config.toml
model = "sound classifier"
dataset = "synthesized solo parts of chorales (CocoChorales)"
train_examples = 39062
n_mels = 40
hop_length = 160
input = "log_mel"
spec_augment = true
win_length = 400
targets = ["instrument"]
num_classes = 13
arch = "conformer"
norm = "layernorm"
hidden_act = "gelu"
mlp_ratio = 3
head_dim = 32
fused_qkv = true
qk_norm = false
inner_norm = false
moe = "soft"
drop_path = 0.1
num_experts = 16
moe_every = 2
expert_mlp_ratio = 1
slots_per_expert = 2
shared_expert = false
subsampling = 2
layers = 8
width = 192
positions = "relative_bias"
kernel_size = 31
loss = "binary_cross_entropy"
residual_init = "zero_last"
optimizer = "muon"
muon_scale = "original"
learning_rate = 0.014
momentum = 0.9
nesterov = true
orthogonalizer = "newton_schulz_5"
adamw_lr_other_params = 0.00074
max_grad_norm = 5.0
max_steps = 8200
batch_size = 256
epochs = 53.7
lr_schedule = "cosine"
final_lr_fraction = 0
warmup_steps = 410
weight_decay = 0.02
adamw_weight_decay_other_params = 0.05
Rows from expert 12 of block 3, named by matrix and row number. Rows with one number belong to one neuron. Each number is 128 + 32 x the weight over the matrix's rms, rounded and kept within 0 to 255. All counts start at 0. Numbers have three digits each.
# up: expert up (model.blocks.3.mlp.up, 16x192x192), inputs 96-191
# down: expert down (model.blocks.3.mlp.down, 16x192x192, transposed), outputs 96-191
up.40:106147093088126128111115142138150112135140130140092121108109128127092134143113130115128122127128123123122123125138141143153148130134110130113132122143112101127146118125128132110125122113127132130135124145113107131151127136124138131141165113138116136122117155140126119147129124140131144145
down.40:121114137121152141171145147131123134147103136124135131126120117147152124134129114126140138138142129100117148131124087111137134148139106122133126110107157139107119148101101136125142148120129129138131145096144139140134146131163123128132111123128134137132127100118137128104140115102131131118
up.41:157141083107122139103111149132155128127134156181105124096094110101120129125121126150134106112106136126136131130137134124140114151129140115141117137127159132115141130111145170131120116072130137153108143150125089146160159128111177137140131167109127150116119084125141159121114109165139102126
down.41:126150171108167130150167142092123093136120115106145113105138129163144129139138114122101134135135133116149144125071133112139118141108104103119151143126168147139115138125080140136151085117144089124158158098164134104146124127144108145087121091139133132159136127151133133110150133111127123172
up.42:218119142145127155127153134151124081087085137106124163121202071129150138115126206146064151122096120207115204063136144097105127138163120198138132146153052054192102057098074104136089188094060085140133184222146189197120162161175118139171136165069042121100156149095125221151151095199093089197
down.42:140055138073183167045126129124147131128183168197171154072103094098099103159161153091132192118132119119151100125129141217094150136065093147120129136149098153096134190215153157107174098136185145078092093100219128078133176125069127167093205095117159187150108093185135141134181098084099127156
up.43:153140127124145127116106106128141149119155138113115112113125128112150140142136138121141128132140146137123117124119122143139137136117126154115122117113139121136106133130130128116133098135112131130125107112150129117115121144131128108113123134136147117121112138130114145113133118110155119150
down.43:122104140124126119157144135122144123151123124125167133124113154156126123123092132151126125121116110115166148159124141108121135100147143118115131140128155144136133126129148126135104149113140113118150130140118105119128120127129131142128102105126124131130142152101141124124114131142079123117
up.44:116140121138140120123113142131135140122149130124125129130129121102115131121103131148137131127118134114139128145147129126125134134115115132129134142132116137136151138121124125151124135123139116132121107129140130136114118124120125124132119127118143130112137116119099125128100110123124135146
down.44:158127141118112132124141152117112125138087118145134118126125118153134088117148138139112137133145131134127150145117155144143130158125131122122106107144147129139114130113135127110114118102085130137118151114108132133155125144144112123120128127130123117131104129125128139136121109133120129116
up.45:199126153126065123081146180120112194180241156234124154100138120141084122073116191087117123138052100214205101173189128104160000179170145164162159132142036159085068150107140115147121135148168115112144142121130149055198198117138162104116142199085059041085108069109156134133161153156100160180
down.45:123141148037124127066117096119110066126175104095144096074075167156108130113174094062087132132186080138103088134157134068114158143164086111060095150109111108177199125119113126121099188157150150082181032152186090089111089107202182132102214135106205155209121157196124101093139116156128204115
up.46:115141130121117125127122143119131143123125131151138125127118121116118140138130138139139129122123117134134135131132149128135133129124128124149132127138129127135118125132128142120123125111124135127124115121118126140136119127145127113121135129127139119112116130126115141138132114121121118143
down.46:118111124121138121147125130136125124139115125111120122123124137154137113117116101094128129127120131134135109124133098130112135140125137128106117143123135118117125139156122120136131135143132128137144127120124120121117136133125150160137126130159114141133134136141144133117137119111134126122
up.47:087036140150151096193206182236103041110136138128164140195086224180011219021127080127110203167131155141142161121151125099060166022255191135111104116090109126130204251101098174045186178067060079137159143188255082142084109111084255145084092033067255142192122161096086132187137150250061102178
down.47:123136153115023075023000109117030164042202056000081209081178066079253067106176167130143116194179076051084104204180087249205052125106043178088108128087000168161025041010105033120081123199154221157082165103142000155170118114038170050173227128167017143094158255203105162098146141119143113071
up.48:123133130111147114134136124123136115134124127128129126141129121130133131127107135134142140120143127129136112142152124098139120127128142116130130138135135142127131128137132109138117131125126125121127135140126144130136122130139114142121126133125128117119125108117112139130111107098128125138
down.48:128105107140134129111129158150133134117113108136124118111126122131136100124157140135132103137128129120142115146104145127115151127103124124103130130121136127138132139141131131147111124134127126140128139116124157118108150117124137119113089126138140146135129123115135094106146159175124133110
up.49:127136138107119129119094129125137119133136116112109118142112136113144137158115129119135112119141115122117105153136111139131136137136127117108112137086136118143127122143146102138124166118106107114136122120134141126115136132173110172108122136118148113166132148129119133140138156134144120153
down.49:129144103112124112137142106144135157110129141116140140129131114120108125111137112120138146138143148126162152117138128113118160138129121136146128126148128152173108135108129134134102120145145106111107129121148113133139134174122155107115137130157120096100135113125126111095110114116138143118
up.50:134138118127137175111106147152114154134147139178095107135154143140101129125125110089123134106111119133142105109130150147125133134138149101118166113149146088128114122146122113154132114141153118117101136117130144130123117126133171109103121131142149111143122110075113133096111093140124117103
down.50:148125124132138074119184100114143086150119115129103140110123116111169142144101166191161118120125141130128143129118093115115135125135123138128112123131118143119107130125135145125123157090113138145107161104142164116127132120157122163147101147118099109087153136134143132165152172129128122111
up.51:126154126136130124132125140134134127115139121120115113128130137116103132132125126118142132128112130115142132132154145135131123130113129144115126117137133119145149152137127124143135110142133116136130111135133129147121119129121111136141143133132148126120119117113111113131129151101114131139
down.51:109126128117141133119130123112139123131125132129145144128118111135129086123118122122118119139130111132102124128107136111150136123121136124158136145134152135134112117111124124118132129112108128116116150120146108139108129146119104132121112128124111131138125130131119136128132122135133106105
up.52:200113126166170106190119093038124081144099076117193078077131080160139062112176113068170061145196164255137137035094168150122192111157107140144115101162205129206113072170080157178053187153137132247122179135134129208140128174166042174103090121151084110063140134057109184202155142086133125224
down.52:115217238146193139000134091092120158041141161110138148080076186219180144166238108086077195071142153170096124053139085155161086160093097253063195194112064041026166138112143119078208154155110167049081104185155113000118086067109131143154151076099200255138136121206142145119200083191086079008
up.53:133147131102138135147126123120151114141144124130107133133126141118111125138119122132141142121139111108107136129123141118149109135135125110130135135125132152125142147135142138144156145141132134131144111131137119144124129154137102143118138128128146110120124139138128115145145134124132138136
down.53:104122123147100113126145129136127155132130140116149116126130113146136080103141104127121113163139150138161117129144143126124146121115130148133126099128120098131131113126145103127104115119106134139118151129152141144141155115128119122135117137132094147154135136112121130126111115135106134112
up.54:158158109109121125120121095133138100122142144134126143093107140119148125130158132102127142126157117139098129118126129126145141155102130130114119144129185096160173127126118112144138128153116180115138107111137144114098141154133116142117137154130154109153121120132105122119113147138102123121
down.54:138126121134129134130144109115160145139136122130175135139132120108102116137119118158138097129130138135135126119138137115116122115154131123134121112115096153128106095104156127125110121121114090091130147138131128125126138157142115103122116131111127136115128126082122120100106110114132164123
up.55:153230182185131063031058105000204161060118091018155141127122000179113065143176184082198107113159090224071226085082185061068095104026066190252236166228071130237136017213017159179009150164118122253069142225141000255212057219061023135160125127140031235072255086120158143247228165194119078174
down.55:040070201185255062048246102033135038196179066255157170105120208247035090210101088156115111078113167183045009034102119217048122065026052203195153152152069070040033122212072118134159255067081070194206180203177210172151162146000129180152204051073060136229177064230181152210091182170134037182
up.56:125149124121128131135130149123146131132127122122123124138121116124117131120111122154117119122121134116137133134130125123145113121140132129115134126104125103117152124139144125145126133137134124135117126134123134130124119144120116131115143128113135124122116139132113147138140120128147134125
down.56:119115116135118131130130143135147149127125124131119141137118127125139123104149143103149150122124124126138127133120141120110147143104115103133128129145142131139102142132112142120127140091119135121153134102133120148139141102157136123127118146168106124129128147117123102116128141134125113102
up.57:158139121113132157133110144125145121123134128097126093133118145093147112138144125124113114131115113143088101108098133144122178134103124181113096110130180154132160107117169118124162148147109132107123105114133139112118109131133112161120150151114139143140120147161132124142101118141125149099
down.57:103114111132097101166176096130134123153116127136146147122153107146101140114113110120180155119131146091134102132139122110118088119169143097137153120169073144128105107164126145153105094115162080147105170118126157144117134163147117090155085133111110110130106111113128133115140132113129120145
up.58:154148135131114138093121120122136122123114093135128156120156112122095132100136141123093126139136138138161130111138175168149126119151156111124146133126133090108109133147118113183126137095156146141107090131158124113087123133154162107115131138147125111134133125102088127093119122115169152114
down.58:122119132123143134142143110100142097134135142154122144123111105143150101126121127138135123096132111126121129130096136123129143127161163127112107133121127145110109142122143140086111110166142117129158170110105137126135115109181143170093109084130170186147107087176125133134139154130127107125
up.59:237121141078028087211102115140081044158182109239171146007187115114097066004193104102175113141191193230064083128139135025145077128175120123143181086149134131178160090024142113146154222074091148030172068055204085077162051125168210138134089107081161049102130133055100115204083224098099073115
down.59:039139232151101144031157082082112152106220187135171148101079211163105122119065191179161099089161190087114109129066121116009004097255083122056182104114125148141026124132110076103165087078097101092148217132219151073144219153096223149150224218082151069169174135101117146171181141255172159077
up.60:134150130122140121125121126124133135125143136113117111124128120118138131130140134144118121131126127131114132139142128128133129131117138127124119132135130125126128126127128121143122125127145138130132104128132136124111128126136121129126121142124128119124119109124114123103129125119137129144
down.60:131116132124138121137136145140135123128125139132135133119127134132130118126111130121119122122130128117124107144123150106134134128143133121124132123136148123144127129118112109120128124119131121142138136119130121122138116118130112132113134124129132125128115122118127114133106134126120123108
up.61:112139125112126126110098109130113098124136121125136110125117120125142139137145109102127132118132121141117126115119144118130118122135146144130157107143139113130126127129117110139123108152145150105153120103120133133128153144144114103114133140128137118165129142099128108147126133119101089148
down.61:116109118151115125148149139125171155138128137122150170144134140138132104111115144167141141118155137109105116112128099131109103086136085108100111139125116118122134137162137139154139140133131099132109136147134131137128101152108105156135106117161098135114113147109112157126100153133144149110
up.62:111163154102174161160163125180081090103079052079111149141083001105187183149063138150168063077044161095127188160181071155219129075075130186122192162075152111221032180111106058074098121038062029137120113194187179200126167124141156083131177095137130118117103147159206106146185033089155093179
down.62:177119128031178157088066211176189096067115164178122133097181099121106070148134114113086202152118054092111157237099069133179220120126112252167108075132126059173086123101091154103162136176140120105138098115126136110143145086093199137146156138126159139193054123137108214143098121137151100174
up.63:142156134110117126121129133142125135132137124123134110132122129124152122140130127144122146134126146130137136143138125135135133118120135134126118130127130126132118122130129130120128135141139136141116116134133136117122126138143131136118124133142140131126125121112109121128119128116138123134
down.63:123103137161145113123132136123141118130120129127131126130124126131128121117123135130137106133156123120126116129115118115132133135123138121135138128130141134125142125132125138154129123127126116121146126126122122123125124139107137136122108133117123138132126151133140134128128124124118144127
up.64:121136116062114097144158145207117098100194152133134050182130107101076114129122175136162138160108171141154159160090069106131183072132119184106160074068202138117139206164116110071112169074129104148189099125255156123201093122184149128187139081158217078131104199143134083120169161177044101102
down.64:138181152141148126156076115097127113155073141122155213070152117162153127155117127129120130165124121155041194165111089129162000153191119083088195123124028159205111139064160071082222171107093117119046183114171103138098110115134138101165175191069043102134135137091169164136101186115120160115
up.65:125126122119167109128117127105128130128133160117125130132159128126115111103123106156118125096141114139127139158150129128158151134138117130120121133156128122139136141148134135141113123109124116154131145130137122125121104111139125111146141119128111120120129105122124117141180141098104128129
down.65:128124114134108130120122132160130138116133124137144117119140123123150133144147128084117138135138093135097132081117133138132124150108134140145147126141105121128104138110126117146142140146123126123133104137127147133140155132139120109115157120152124149122114118135114126099070128141131113108
up.66:123166100091153118158158158128097118120149122116102090108095111130104129186092095081138111122149113158110130077091148145150115163147154125104155125124157100207141099099158127089137151063099105132088178155180133100183100126188105088121120140141147109144143148091132107072120161135116134106
down.66:166160156090124119138100134121161128147134173135159171127129102125119136147158107187174175089131120111105166153131105097159110075134088154083113113127106120142171111138104098065127126161166066134145103180079113138109145147194171156133137165116144099122069180110104172142105105128080123153
up.67:128138126134138120118116124129130116128161141118144130134147131128128134137115113134128127133120133133122132135124130119137115144096140137124127121139137129121129131139132115158113128119132136130134089111132137155132115129143108132097140148138135120143119143131130130148110140110135143150
down.67:144145128140126165150133129090141162150112146114121107147123119122148129117117134132153127175137115124149128118099144118129160103121122137122128122132167114133108116130120132110128115147123112126118130142128110129151115111119142109114122140140127121082154088114117127110110125142098154139
up.68:162125159158182145118085169106167090140105110107148158136181155126087137123101171174152095046122083169165123108152107090133141121119126112147107100101056070139076177157104082167098147114091046131125100159169142139119119124128138067163182130185069035137111121109151141127126089068115108145
down.68:141044113159147109172110111099116137120116142133141103164148151113170114139153140101075131177136055121118132068111120158152121119091160161174107160126119110121121183134098159127177128186136208122133159084148185125154172148117144137083152097133113178117108142192105109133102160110077088164
up.69:129129121134131129175137147114113142108145123117141124126128089141130138152111162152156098124120108128106137121133129125153137121157117130140158131105145119117128093153128127138117114113104125184109117117099130117124136137131126126122146115121118131109133120151113145142127143085121130128
down.69:127104134096147130106138105165140139168117136130106105136149132113114132092152103100088147139125144149133116129143113108111130151102128161131139116126095121141122171129139133130146157128107127109136120176149147125128148108143129106149104132129118134150094141130140122118143112131111153180
up.70:130143130127128131124121141120141135112142137119116117123125121118129124132116129140131128125117114125134129131128136123136125134120137134127126128133124120120133129122119128142138122123137119141127116122135132116133111139118114121122136135122134113126123110115114130148131124119133136139
down.70:110105127146117131131136126127141118134107119127133122128117130130132111119128116124132125139132138114129115131134125111115141135145132125132130127137161127138116118122109133121120120135117136124130133118113129151108139127147116120133134120127108126130128144140113127113110127123124118108
up.71:138160125126126149127110135130134145120140140120133111107131120104150097156121121130119128124113132113140111129129129121148135133144117132138125128142117111141139103136088140130139127137137144140135125108134132118104119118143126130108129114122159125131139122123118135139106123155119118139
down.71:121111150130119118137150130113132101140125137127126129144104126152126135103115122126137132135133138131122139133141135140096141130099154127126137139129145133127138140135166127117109128111111111111112128127127130122139149144112105127122149146140119125114124148142140117138136115084152129136
up.72:122100079076078101124131196144112097078192098081005127134105211094146119070061100116049131107108153130176076163078255131169074162074166076148062108091108197175109068061106156113205077094169153128111066165125059178179072061113186141061071141063173126159136086094140132124092158130148086140
down.72:123173050147144140111157097141144126179125128166167117159111061165087152190135187167132142146147114145104121087096165122139207112108113086074157155162172133065217140136118088086027201141083169108149083186159119150130125198086159080127132087157120124122123145106110133140152073145108116166
up.73:143143112103100125112123155159138115141157140121103123111111133114106118123101140122136136142127123118129137131104154148124130151110114155135114114157141125140149122136145138136155135138128149120121105138124128151137130126153131159112133128096136119107138132131132119154131123138139132130
down.73:115138158143136115129147126114147144107092114106158122139105152161143131128148137132137137134144165118108108134157111122120100122150157091130137119108142118112124134129095148127106121087127111142145148120131120125122158142108111125151128129143097136145141130109106134129123118133132125108
up.74:140142127126129126135121125119126129125140133120122122127128123121140121120134132134114111122127139115120123123122133124143127130120140126114116130121115124136118131127129130142142123138123133106125114119140138119135118126130135126110130128117134117117143123119145124131133133107144136128
down.74:116107138113117140128148122142132112147111131152129127101123124143115121116128132132135129124112132136127125124150129128129134122148153115124142139125132117144148117147126128123120148128143117157134140113121128123110145126128133153107124119121118138121127133125108134118129115136126124135
up.75:158114142124134122158133085156137125095149148128118144093139101093125130136136118118125126107117124152150154127140146082153156135172140147122126156131121113139131133115118142168164126139145119110135116103136123114083094136132121132118110133140145136136112095107137140140099134130106129140
down.75:128141178117114079084128154125109133117129129151145157134149117099097131117131129167159134136130134144106126141144107116102160111152099120120154136154075125121088125118146108148122133110152127118113136132164182098163162125096118159141111095089127087144170190090135079089176119146100147121
up.76:140103118144143136076092077152092122127149160179202191065142176140019080184131141120057124109149177153097057166141141066159081100137076117155204128155097100075215166142255134134148118091151075034140102090203190034127080186089131097107191144167175081121160075093177072092124148250127147111
down.76:164154224070035120127104080112070062192201155117121188143125171190128170115075206204166111101137134128146114131059101161159075101150065128222151111014122160173110202120175060016165136158137097177128171109174120169121102063170214202141151124109139061148171175161114127183069192065081080085
up.77:147139109116155134134108124127147105131153144116138128120123143124125120131136137156140147121135122153141137129123117113133135135098150148138135120126116137122126118122142118154121129121099141129129142094129145110119118103141116115096125128108143126133127132123111116138132125106117130161
down.77:131105159115116119131117155122118157148122151114125127128137131123143120121142141124126088166128125126130109151101135111147138108136136093132152152139161164111133137130129103109133132126158132136141114120169096120133124150141126124109132159147100156105139116160157133103110131170115129122
up.78:146132077141155100173139138176112137149190092138127100055104178177198088039123142132128082069097055140127151142123123130131156128101109134145136154109152118121127117091103099162136155104160188152166061129178104115147154101110183152116095130111181090133099140160127088182146116128119152168
down.78:176109189122105124079147139094067114152158200091152126146173068150143143130151103129088101213186149149153122083144141132134170201120121102100131142171054097186088116105092177114150091100137117116075207131123122112125116143155130085068188145131114194113109071124089112057138161116155131112
up.79:131155150124133119120125126141172076141153094108094171110125117153165131118116179119166081157161078099080138175111119213094128075154144184136097159073122174150072164125070131081167213134138149102199065146123127146135162159087164154108157153092164109086105110186155193160081120100171147175
down.79:158134181136080091126210128124076127126147155062138167149151079115107136153076065159164167163106175144153139122122122108165115128192147126065144098085176176148062110124127101127083092108112142142128117138095112116117132107099109066118181137207126072143136153131182125137131142120114172088
up.80:134109102122117153097140142143108132140109149132100110141112162132127126148133128133142155106145137149109110149130151129132132149127143133137117119143121120135141145107132105151085144110109154087164068147142174112105114116102103141091152143139117108147135109115134104099097112148091102094
down.80:158132138096159113167139106106172136124144136133148147109124140143161145132088134122123104163143134101140142110117108101131120096144105096091141144102122117109125109134149151089120105168132126142112145125112125123173136134162164115119135107091139129133102132093134127126125135102135163119
up.81:143059153186102148093200051122172146062070185143142108092125116122218089095188096115105106104108115139226155072108105234154178046209129052057098135234160119136089187030111125180115129152072117168079106100104163020048092090084135125202127207164088139121130121126108195000107051074227134069
down.81:147139126120146209081048094095147223152170162178067133086129158126148114190103182138105183098120095123082102137069136098059104192007130130071096176112179147138105160166155145132155172049147110152123075031170155000160122088097150229127132159139126155092058188123165118125136177149082167215
up.82:125146125118149135173123114073147128111101107114064161126124132118125119118091119173104113139063130137101125138094169173137121154157191085156147110114098084132169103137104157157104116094117100106054119083104100140165097121115103109165162150104118117120143130128166136133129105101103133123
down.82:137112098115142131132136105152125136124074175029117157123117113075163097130105128148163155134127070101114121124125137163133080100139155129161111086121171169139069059166120135115194103098139103175166163158077138116130120110152153118157084143141119055108153136126141159141121191103127124139
up.83:210062131144177106204140064119160233122098255168150133147110190134106053141135136091189061210136061165161150113088121090189182159106192090037180065064154000113102100193254206077173142083053133103114068128097164167047106152093164023138065155079016186225141143064160050186144120143147128000
down.83:082138232154049121109108089073087061133074090110127119198137135050085172053162134171125123126115221109102184113171029154000054069161135092133166167161099180104141175072106090178116170112142041112121209057146107129159164111251144148095187155169073123129136164151080159077138163150166186255
up.84:077105145174133128255096071197079239082152133162034177183093208117000108000154047106144108054055108126053165121068212014138146162184118082202171053183128000101186158112148061176100109106168111081097101189132170072162114070083221131037028161175132091116116027058150044023147110127142180088
down.84:113177157096159098072105144160157024255104096147124143117120135135127174182094144182152038160152211172048049179092073133173128037176108090074175119007119214124022150052089111111223148023031143134107205078123114165162047124230156127203188116087097099158134130082158218185073183109128049010
up.85:116051184166185140180078095116106139167108212094168171141132122102119136126156092056061217107071157102132138117149170154151120132148109088168102124153126123115134101180139100143135130094116208118107131174182166176133164180099119055151123083144041098098131144090110129167129072148134115163
down.85:196206139123100109105152151069129154113138071138109075080059123181147093167133127142179143129147080181151138021179099069116078105107130129150176135150119093156127126140130148068094138174194160150112084111090074079207175183065040143075125063166137183123151033164123199132197211127113113119
up.86:196080046000101205121118129135255153125117125216139157131133164098118131204222024013146080042089116121131162085042054109079240111197070215208207222125206052241123134111168169196113147139151157221074093223255114151099130118142158194142000041116155176088077165072064016219158084160127047124
down.86:208124191209081044146208144026049162174224143177163088109065059255108059111060130195165112126155105176173059052105070113122063131214139049153193149237016089068042124147206126007067038074167132103056255157145114076140156174144020139161255140056098221087171058166164194078177158131101194072
up.87:091150087038143036222107130210087022101132090193184109196093154124000053074184136077105083136129145154084144242145116013154126122162153171104191068153143079110186255137152103072173215104186132050130119130232122135135102145201151152180124109053210161090072074098110092051125153163099118168
down.87:091180193116111101041081155183042107151202195123148152110095158124134179159169160207164096150145176145074158127112125093127000079186046101232255044161125165137106223064143144035182197010101122165093177121156085140173219060128145065186192209113129090132187125058073165134159213184094145122
up.88:105000040110047081170136139128137098142255140148070112124123197156125053167095169137085129203117018162085152188132138044211154156152081158125144179202136094111109119035119113155239044078140200115155120176094127127174084178134193069141083091062180140162138000073109077024076075094088164074
down.88:163169191116152132029068112170109087166175127169199089076144063168118155145226126199120032104118188237106121150176068137101098148148076095103194109113067140164195158130069147009078212135118051102113110054213108040088125009168099134119182108109140088186174255085080136186193108166029202112
up.89:112156168149128127126149113132118100163110097120097125126140123145143157130115129137136098126111133142125141102168129115131112105134124110134122138108167167163107131119086123142161109106105135145145116130168141146101114123146141137115105116101152124122132132135150143139131101088163124169
down.89:154134119129154103103129164138128131115142159114140121129131129143107107117132133146103183119151124131124152122117106143167147144108145148114125121115114094129152113133131143119119150146150137149111127152109139111142142143089134129109141111156106099139103146164107130121123147148094116132
up.90:108123132118132139127126141152113112109116128081162129103136113102133133127133152156145116107133134096116138136109100128136112130103137142153140141156101122145131138104128139119130142152101171093139097112139149140124135137169136124107119128138140161148120143163105094140152135097126133127
down.90:113144103125109098148112127130178156137139129186104145145123142138120110126130138107133116169128118126124114128140157106139124116132122115124131111116149111099129123163132121123094115135126111145120174127162126125130145153091124145132117141156110140120116122120133163123124116123115130133
up.91:128108123126160098159133120125127125134119135111138109112133116137121133120122135132129132131128108142125157127128130119126134137116123115136115140125121143149128113140132167150141117117106108120164120134135103142138112116122118136111155130120133122130082095119116139134111116117140133157
down.91:134117126161107147124123143137142142109135162134134118131132150147140128130148136150102115157123142169133085139119131149160099111113117102117125138140136121099124132121122109116127118131132123160099137102138134124122132128148145129135112092150123106115147147134121092129135130138121120137
up.92:129132140132143132144119118130122138128144127124119113130128130115147141127134122130123115137122119117120127129132140120151135134103137131132130127133134121129144134124132133144121136127152159110124110127124125122131128122121133125116136123121144117106119110122120119120130136119104131128
down.92:155130132121131133106136145121147128139115123141136124106110132141120110126125104124141117125136128134124119124135133108131123106142117130120146136133141123115121137130129136131122117133101104133140133120124126124112115134158114130126123151117104144149141131122116115129122110108134138119
up.93:129144141125140128110105118142123123132121113114109111111126098103135144117139135113131126118133105118150120139123128128132141134101121144116132129135134120142117147106133128146115140121118139134125117124148137127132144149139122131120118119145118124136113131106124144142109114109133115134
down.93:125101143159133104164160147101142108115123126130126136125130157148110124141129110138126161126105152131120128128123129131133118100147137141140136132124125145129121113128109141098116110125143140151126147144121138126118119121123151116127140116113151117141132122155115121140135137129141123140
up.94:152183170175232106159122078169065147002215106234186053178123071165070066145212112102065181079100139114145077087179228045174100101078123186142221098104105097074159169229149110057047139075016084113080217219082082203121108029136180056091137027135082148233148118135176128059183137139131121024
down.94:102060109115136076074033051067061000195158086033064146175163197026138091037163182144104130096096113192146096047097140255101090050150090203188110138124050187139124104103102140147193252187084196169075122068208148112088031082203101255161239109106178182107161117151075204107129226087139005188
up.95:149169137159172121119138126139133139134153207140141119120139092100173133153165159097108129130134093157079179167126094080175099122140122195102101118149138146148141115086150148169126140156109167076112081162099134182074152134149157112108093174128076104115120115163090087129127134089182083126
down.95:146083121156111143118116116129136123112117132139162115143156136140062165122119113120109131142136139132126105082114146124136098159115161103132133119172139134112129129131145086109143084122122070100139089128124140091188135129166117102100123098093114142143113149096081104134111111145126140113
up.96:083130110107144102125089113120112166157155161039098067081160133113155097118130123122132143110127084141170133094110143157142192131123136176109113129133118160129106087107136135144170084107109114128103132133157103107136101148105091117130145137123172105092156126161136170113116108155125121150
down.96:163120141172109146158162125115149120158159107167161153091115140122099175134129131168120140147150174120125172155115122152119118094142162100096112150100138111109124200108155089102134107143165095174126135112145142122121130132128156139140126108142145125170111180120129100154126181101128137146
up.97:125164090062105151061133193139203100087227162099141149096115152073144143139133113160093063126152151147101118176070202171171128142070053196145143132164128123219169053163152112154096150095098112127100066192133140202112122132142080158106107197083108054105069149084127126191148152145125112086
down.97:111154141187101158209180108091133170139060130144177133155117073152099136142102082136120171188121143163167124117157080125099118135103188088135111129108138068105027173142099140169113118092105104129083187096134095129116124119136156128139129098146097159114147085099126181107111114139165169127
up.98:111177132123152135131138135124144127140138145096132115128126101123142135139128111130167131128106127130105116118119100140158114132123143108122142126136140151143115163144118128143141132115144148127121109128142109111109131121128120134125140121136133138130127125137140127132135142110142126141
down.98:133122120130105114150150142133124115124142117122118159134127121144120139094109106111114146127128115119151131153137136108114173136128136166115112129128116111141135102108149118110131111122122090155132146145128156153126127125156144137138116137130123105137109139131133139133100133143107123162
up.99:212100077144130188204150108226086133124186141255147135192047178144125086169123036092118158113101059143001191029130197125126086223215157114155144131100141015234239005077068053155156199125116158110119102179122097100080183080080195125108000127071143161255220094009146144025094192253117065000
down.99:120000255097129065061132045000080017191255134099143129161079044135188040087172139146139063143122126158135084104205071251002091073230089091121169232142040248064041109063113188118107077135059144131144162029215149149225147149094093174177255122067077101038143090144200203168080253180159144226
up.100:144147106105125136127128111126150131122125132107114110141119132128140114140109126153135105118115129137136131126122129136135144141117132136125129116121137135123132123117131109129138113123127108132099121115145104130115103151137116135112122134122165112130129145135111131154137148127145116142
down.100:116093132147119130150157151136150146145123145145145112142123131122120130120112136131123157143111134124125122138113117119122130126126141129119109131116130112127115146131162135121120137101133138117161122150142167148124145121132134134140127135144084114140124162118115115129097131125122148126
up.101:125126138106136107106115139145135110122153157113111109116139096131135120112134138098109108154130122135093132140144142165137085111135128119099107131124153115121114122135115113135114125156140173133140073147146153135129144121136106121134140136085149134138114113128148164152136112105126119147
down.101:141130141132107123134135132112151095127163130114112148102144108151149125139124131140112155095151134117198113116127163101118137129117165140118139120153127151148119164111140138104132148115132086133113165129120098120105106137116134128110117081154095132111119111115108107103114145135155147114
up.102:133132126115126142109112118125145112133152121126139105126125117112149130152136147118133127151114104139130111138109117134121116125128143124125123118128160144150125132130123130126130136131147145134114129120140137137136116132120121148105135150122146116108112118129119121132121112130141131143
down.102:137106145159150113157154133119140128134109123142127141139131142154120120107123108144110152133160123119138127119149129136120142138132140134112127153124108111118140105124122134100084114095097106138131127140116146107095134124150118124109138109113117137158116152135136117123125136138116130097
up.103:103079104127129105145136137152096146129140171135100128121142174120138168141100124126043092140118104093112152163102179121164110130118196088097128137115114095169120133151103119177136084125140131133117115152143157159097152144092113098147099171126180161189123082095118128084107097104188145127
down.103:146142089134126120098112145083158083129114090092119152147133116084126122112137107149148157172183146148136103152135105159128139133106125168134122124114161147148126137089134126097154180080098163112131134131126125089159161090183125173116146124154115107106131193151146094142117128134101116159
up.104:131026116255187107117136089075130165187107185187166121135117205134131152161169172063068161139190110201080122143061255131156102176091145145115069158076201124167130089152099139175107120026060183156177164145183102150158075127097090064183137018085162148104080141142197122126037141186124074121
down.104:121078132137125089153182102173156064058144096071125099193072154167096126141144068145154121127057125125135095060190068127024138038132113108225230166213148124087127106204119117114113213215136067111181179160120154163107203170114075132091199054138057114152199096168122083182221112146074096196
up.105:117138116122131122120110125135140124128134138122127123143143124136117136103129134130124123126112159127134138150122128119119140115115116142145143130139115130136123134110131124139126114127115141124132108119131137126118117131134113122115132130109146126130104124143124112149138131140121126132
down.105:134109139107119144122145151105133133135119154126135128118108133123121110122127129120141115127141119127129116103132140094140123140132153115119132129107140130110131153142130119126132159138133086127122132105142119131133143122126136125137133139129129122125115141112130141107124125102114142122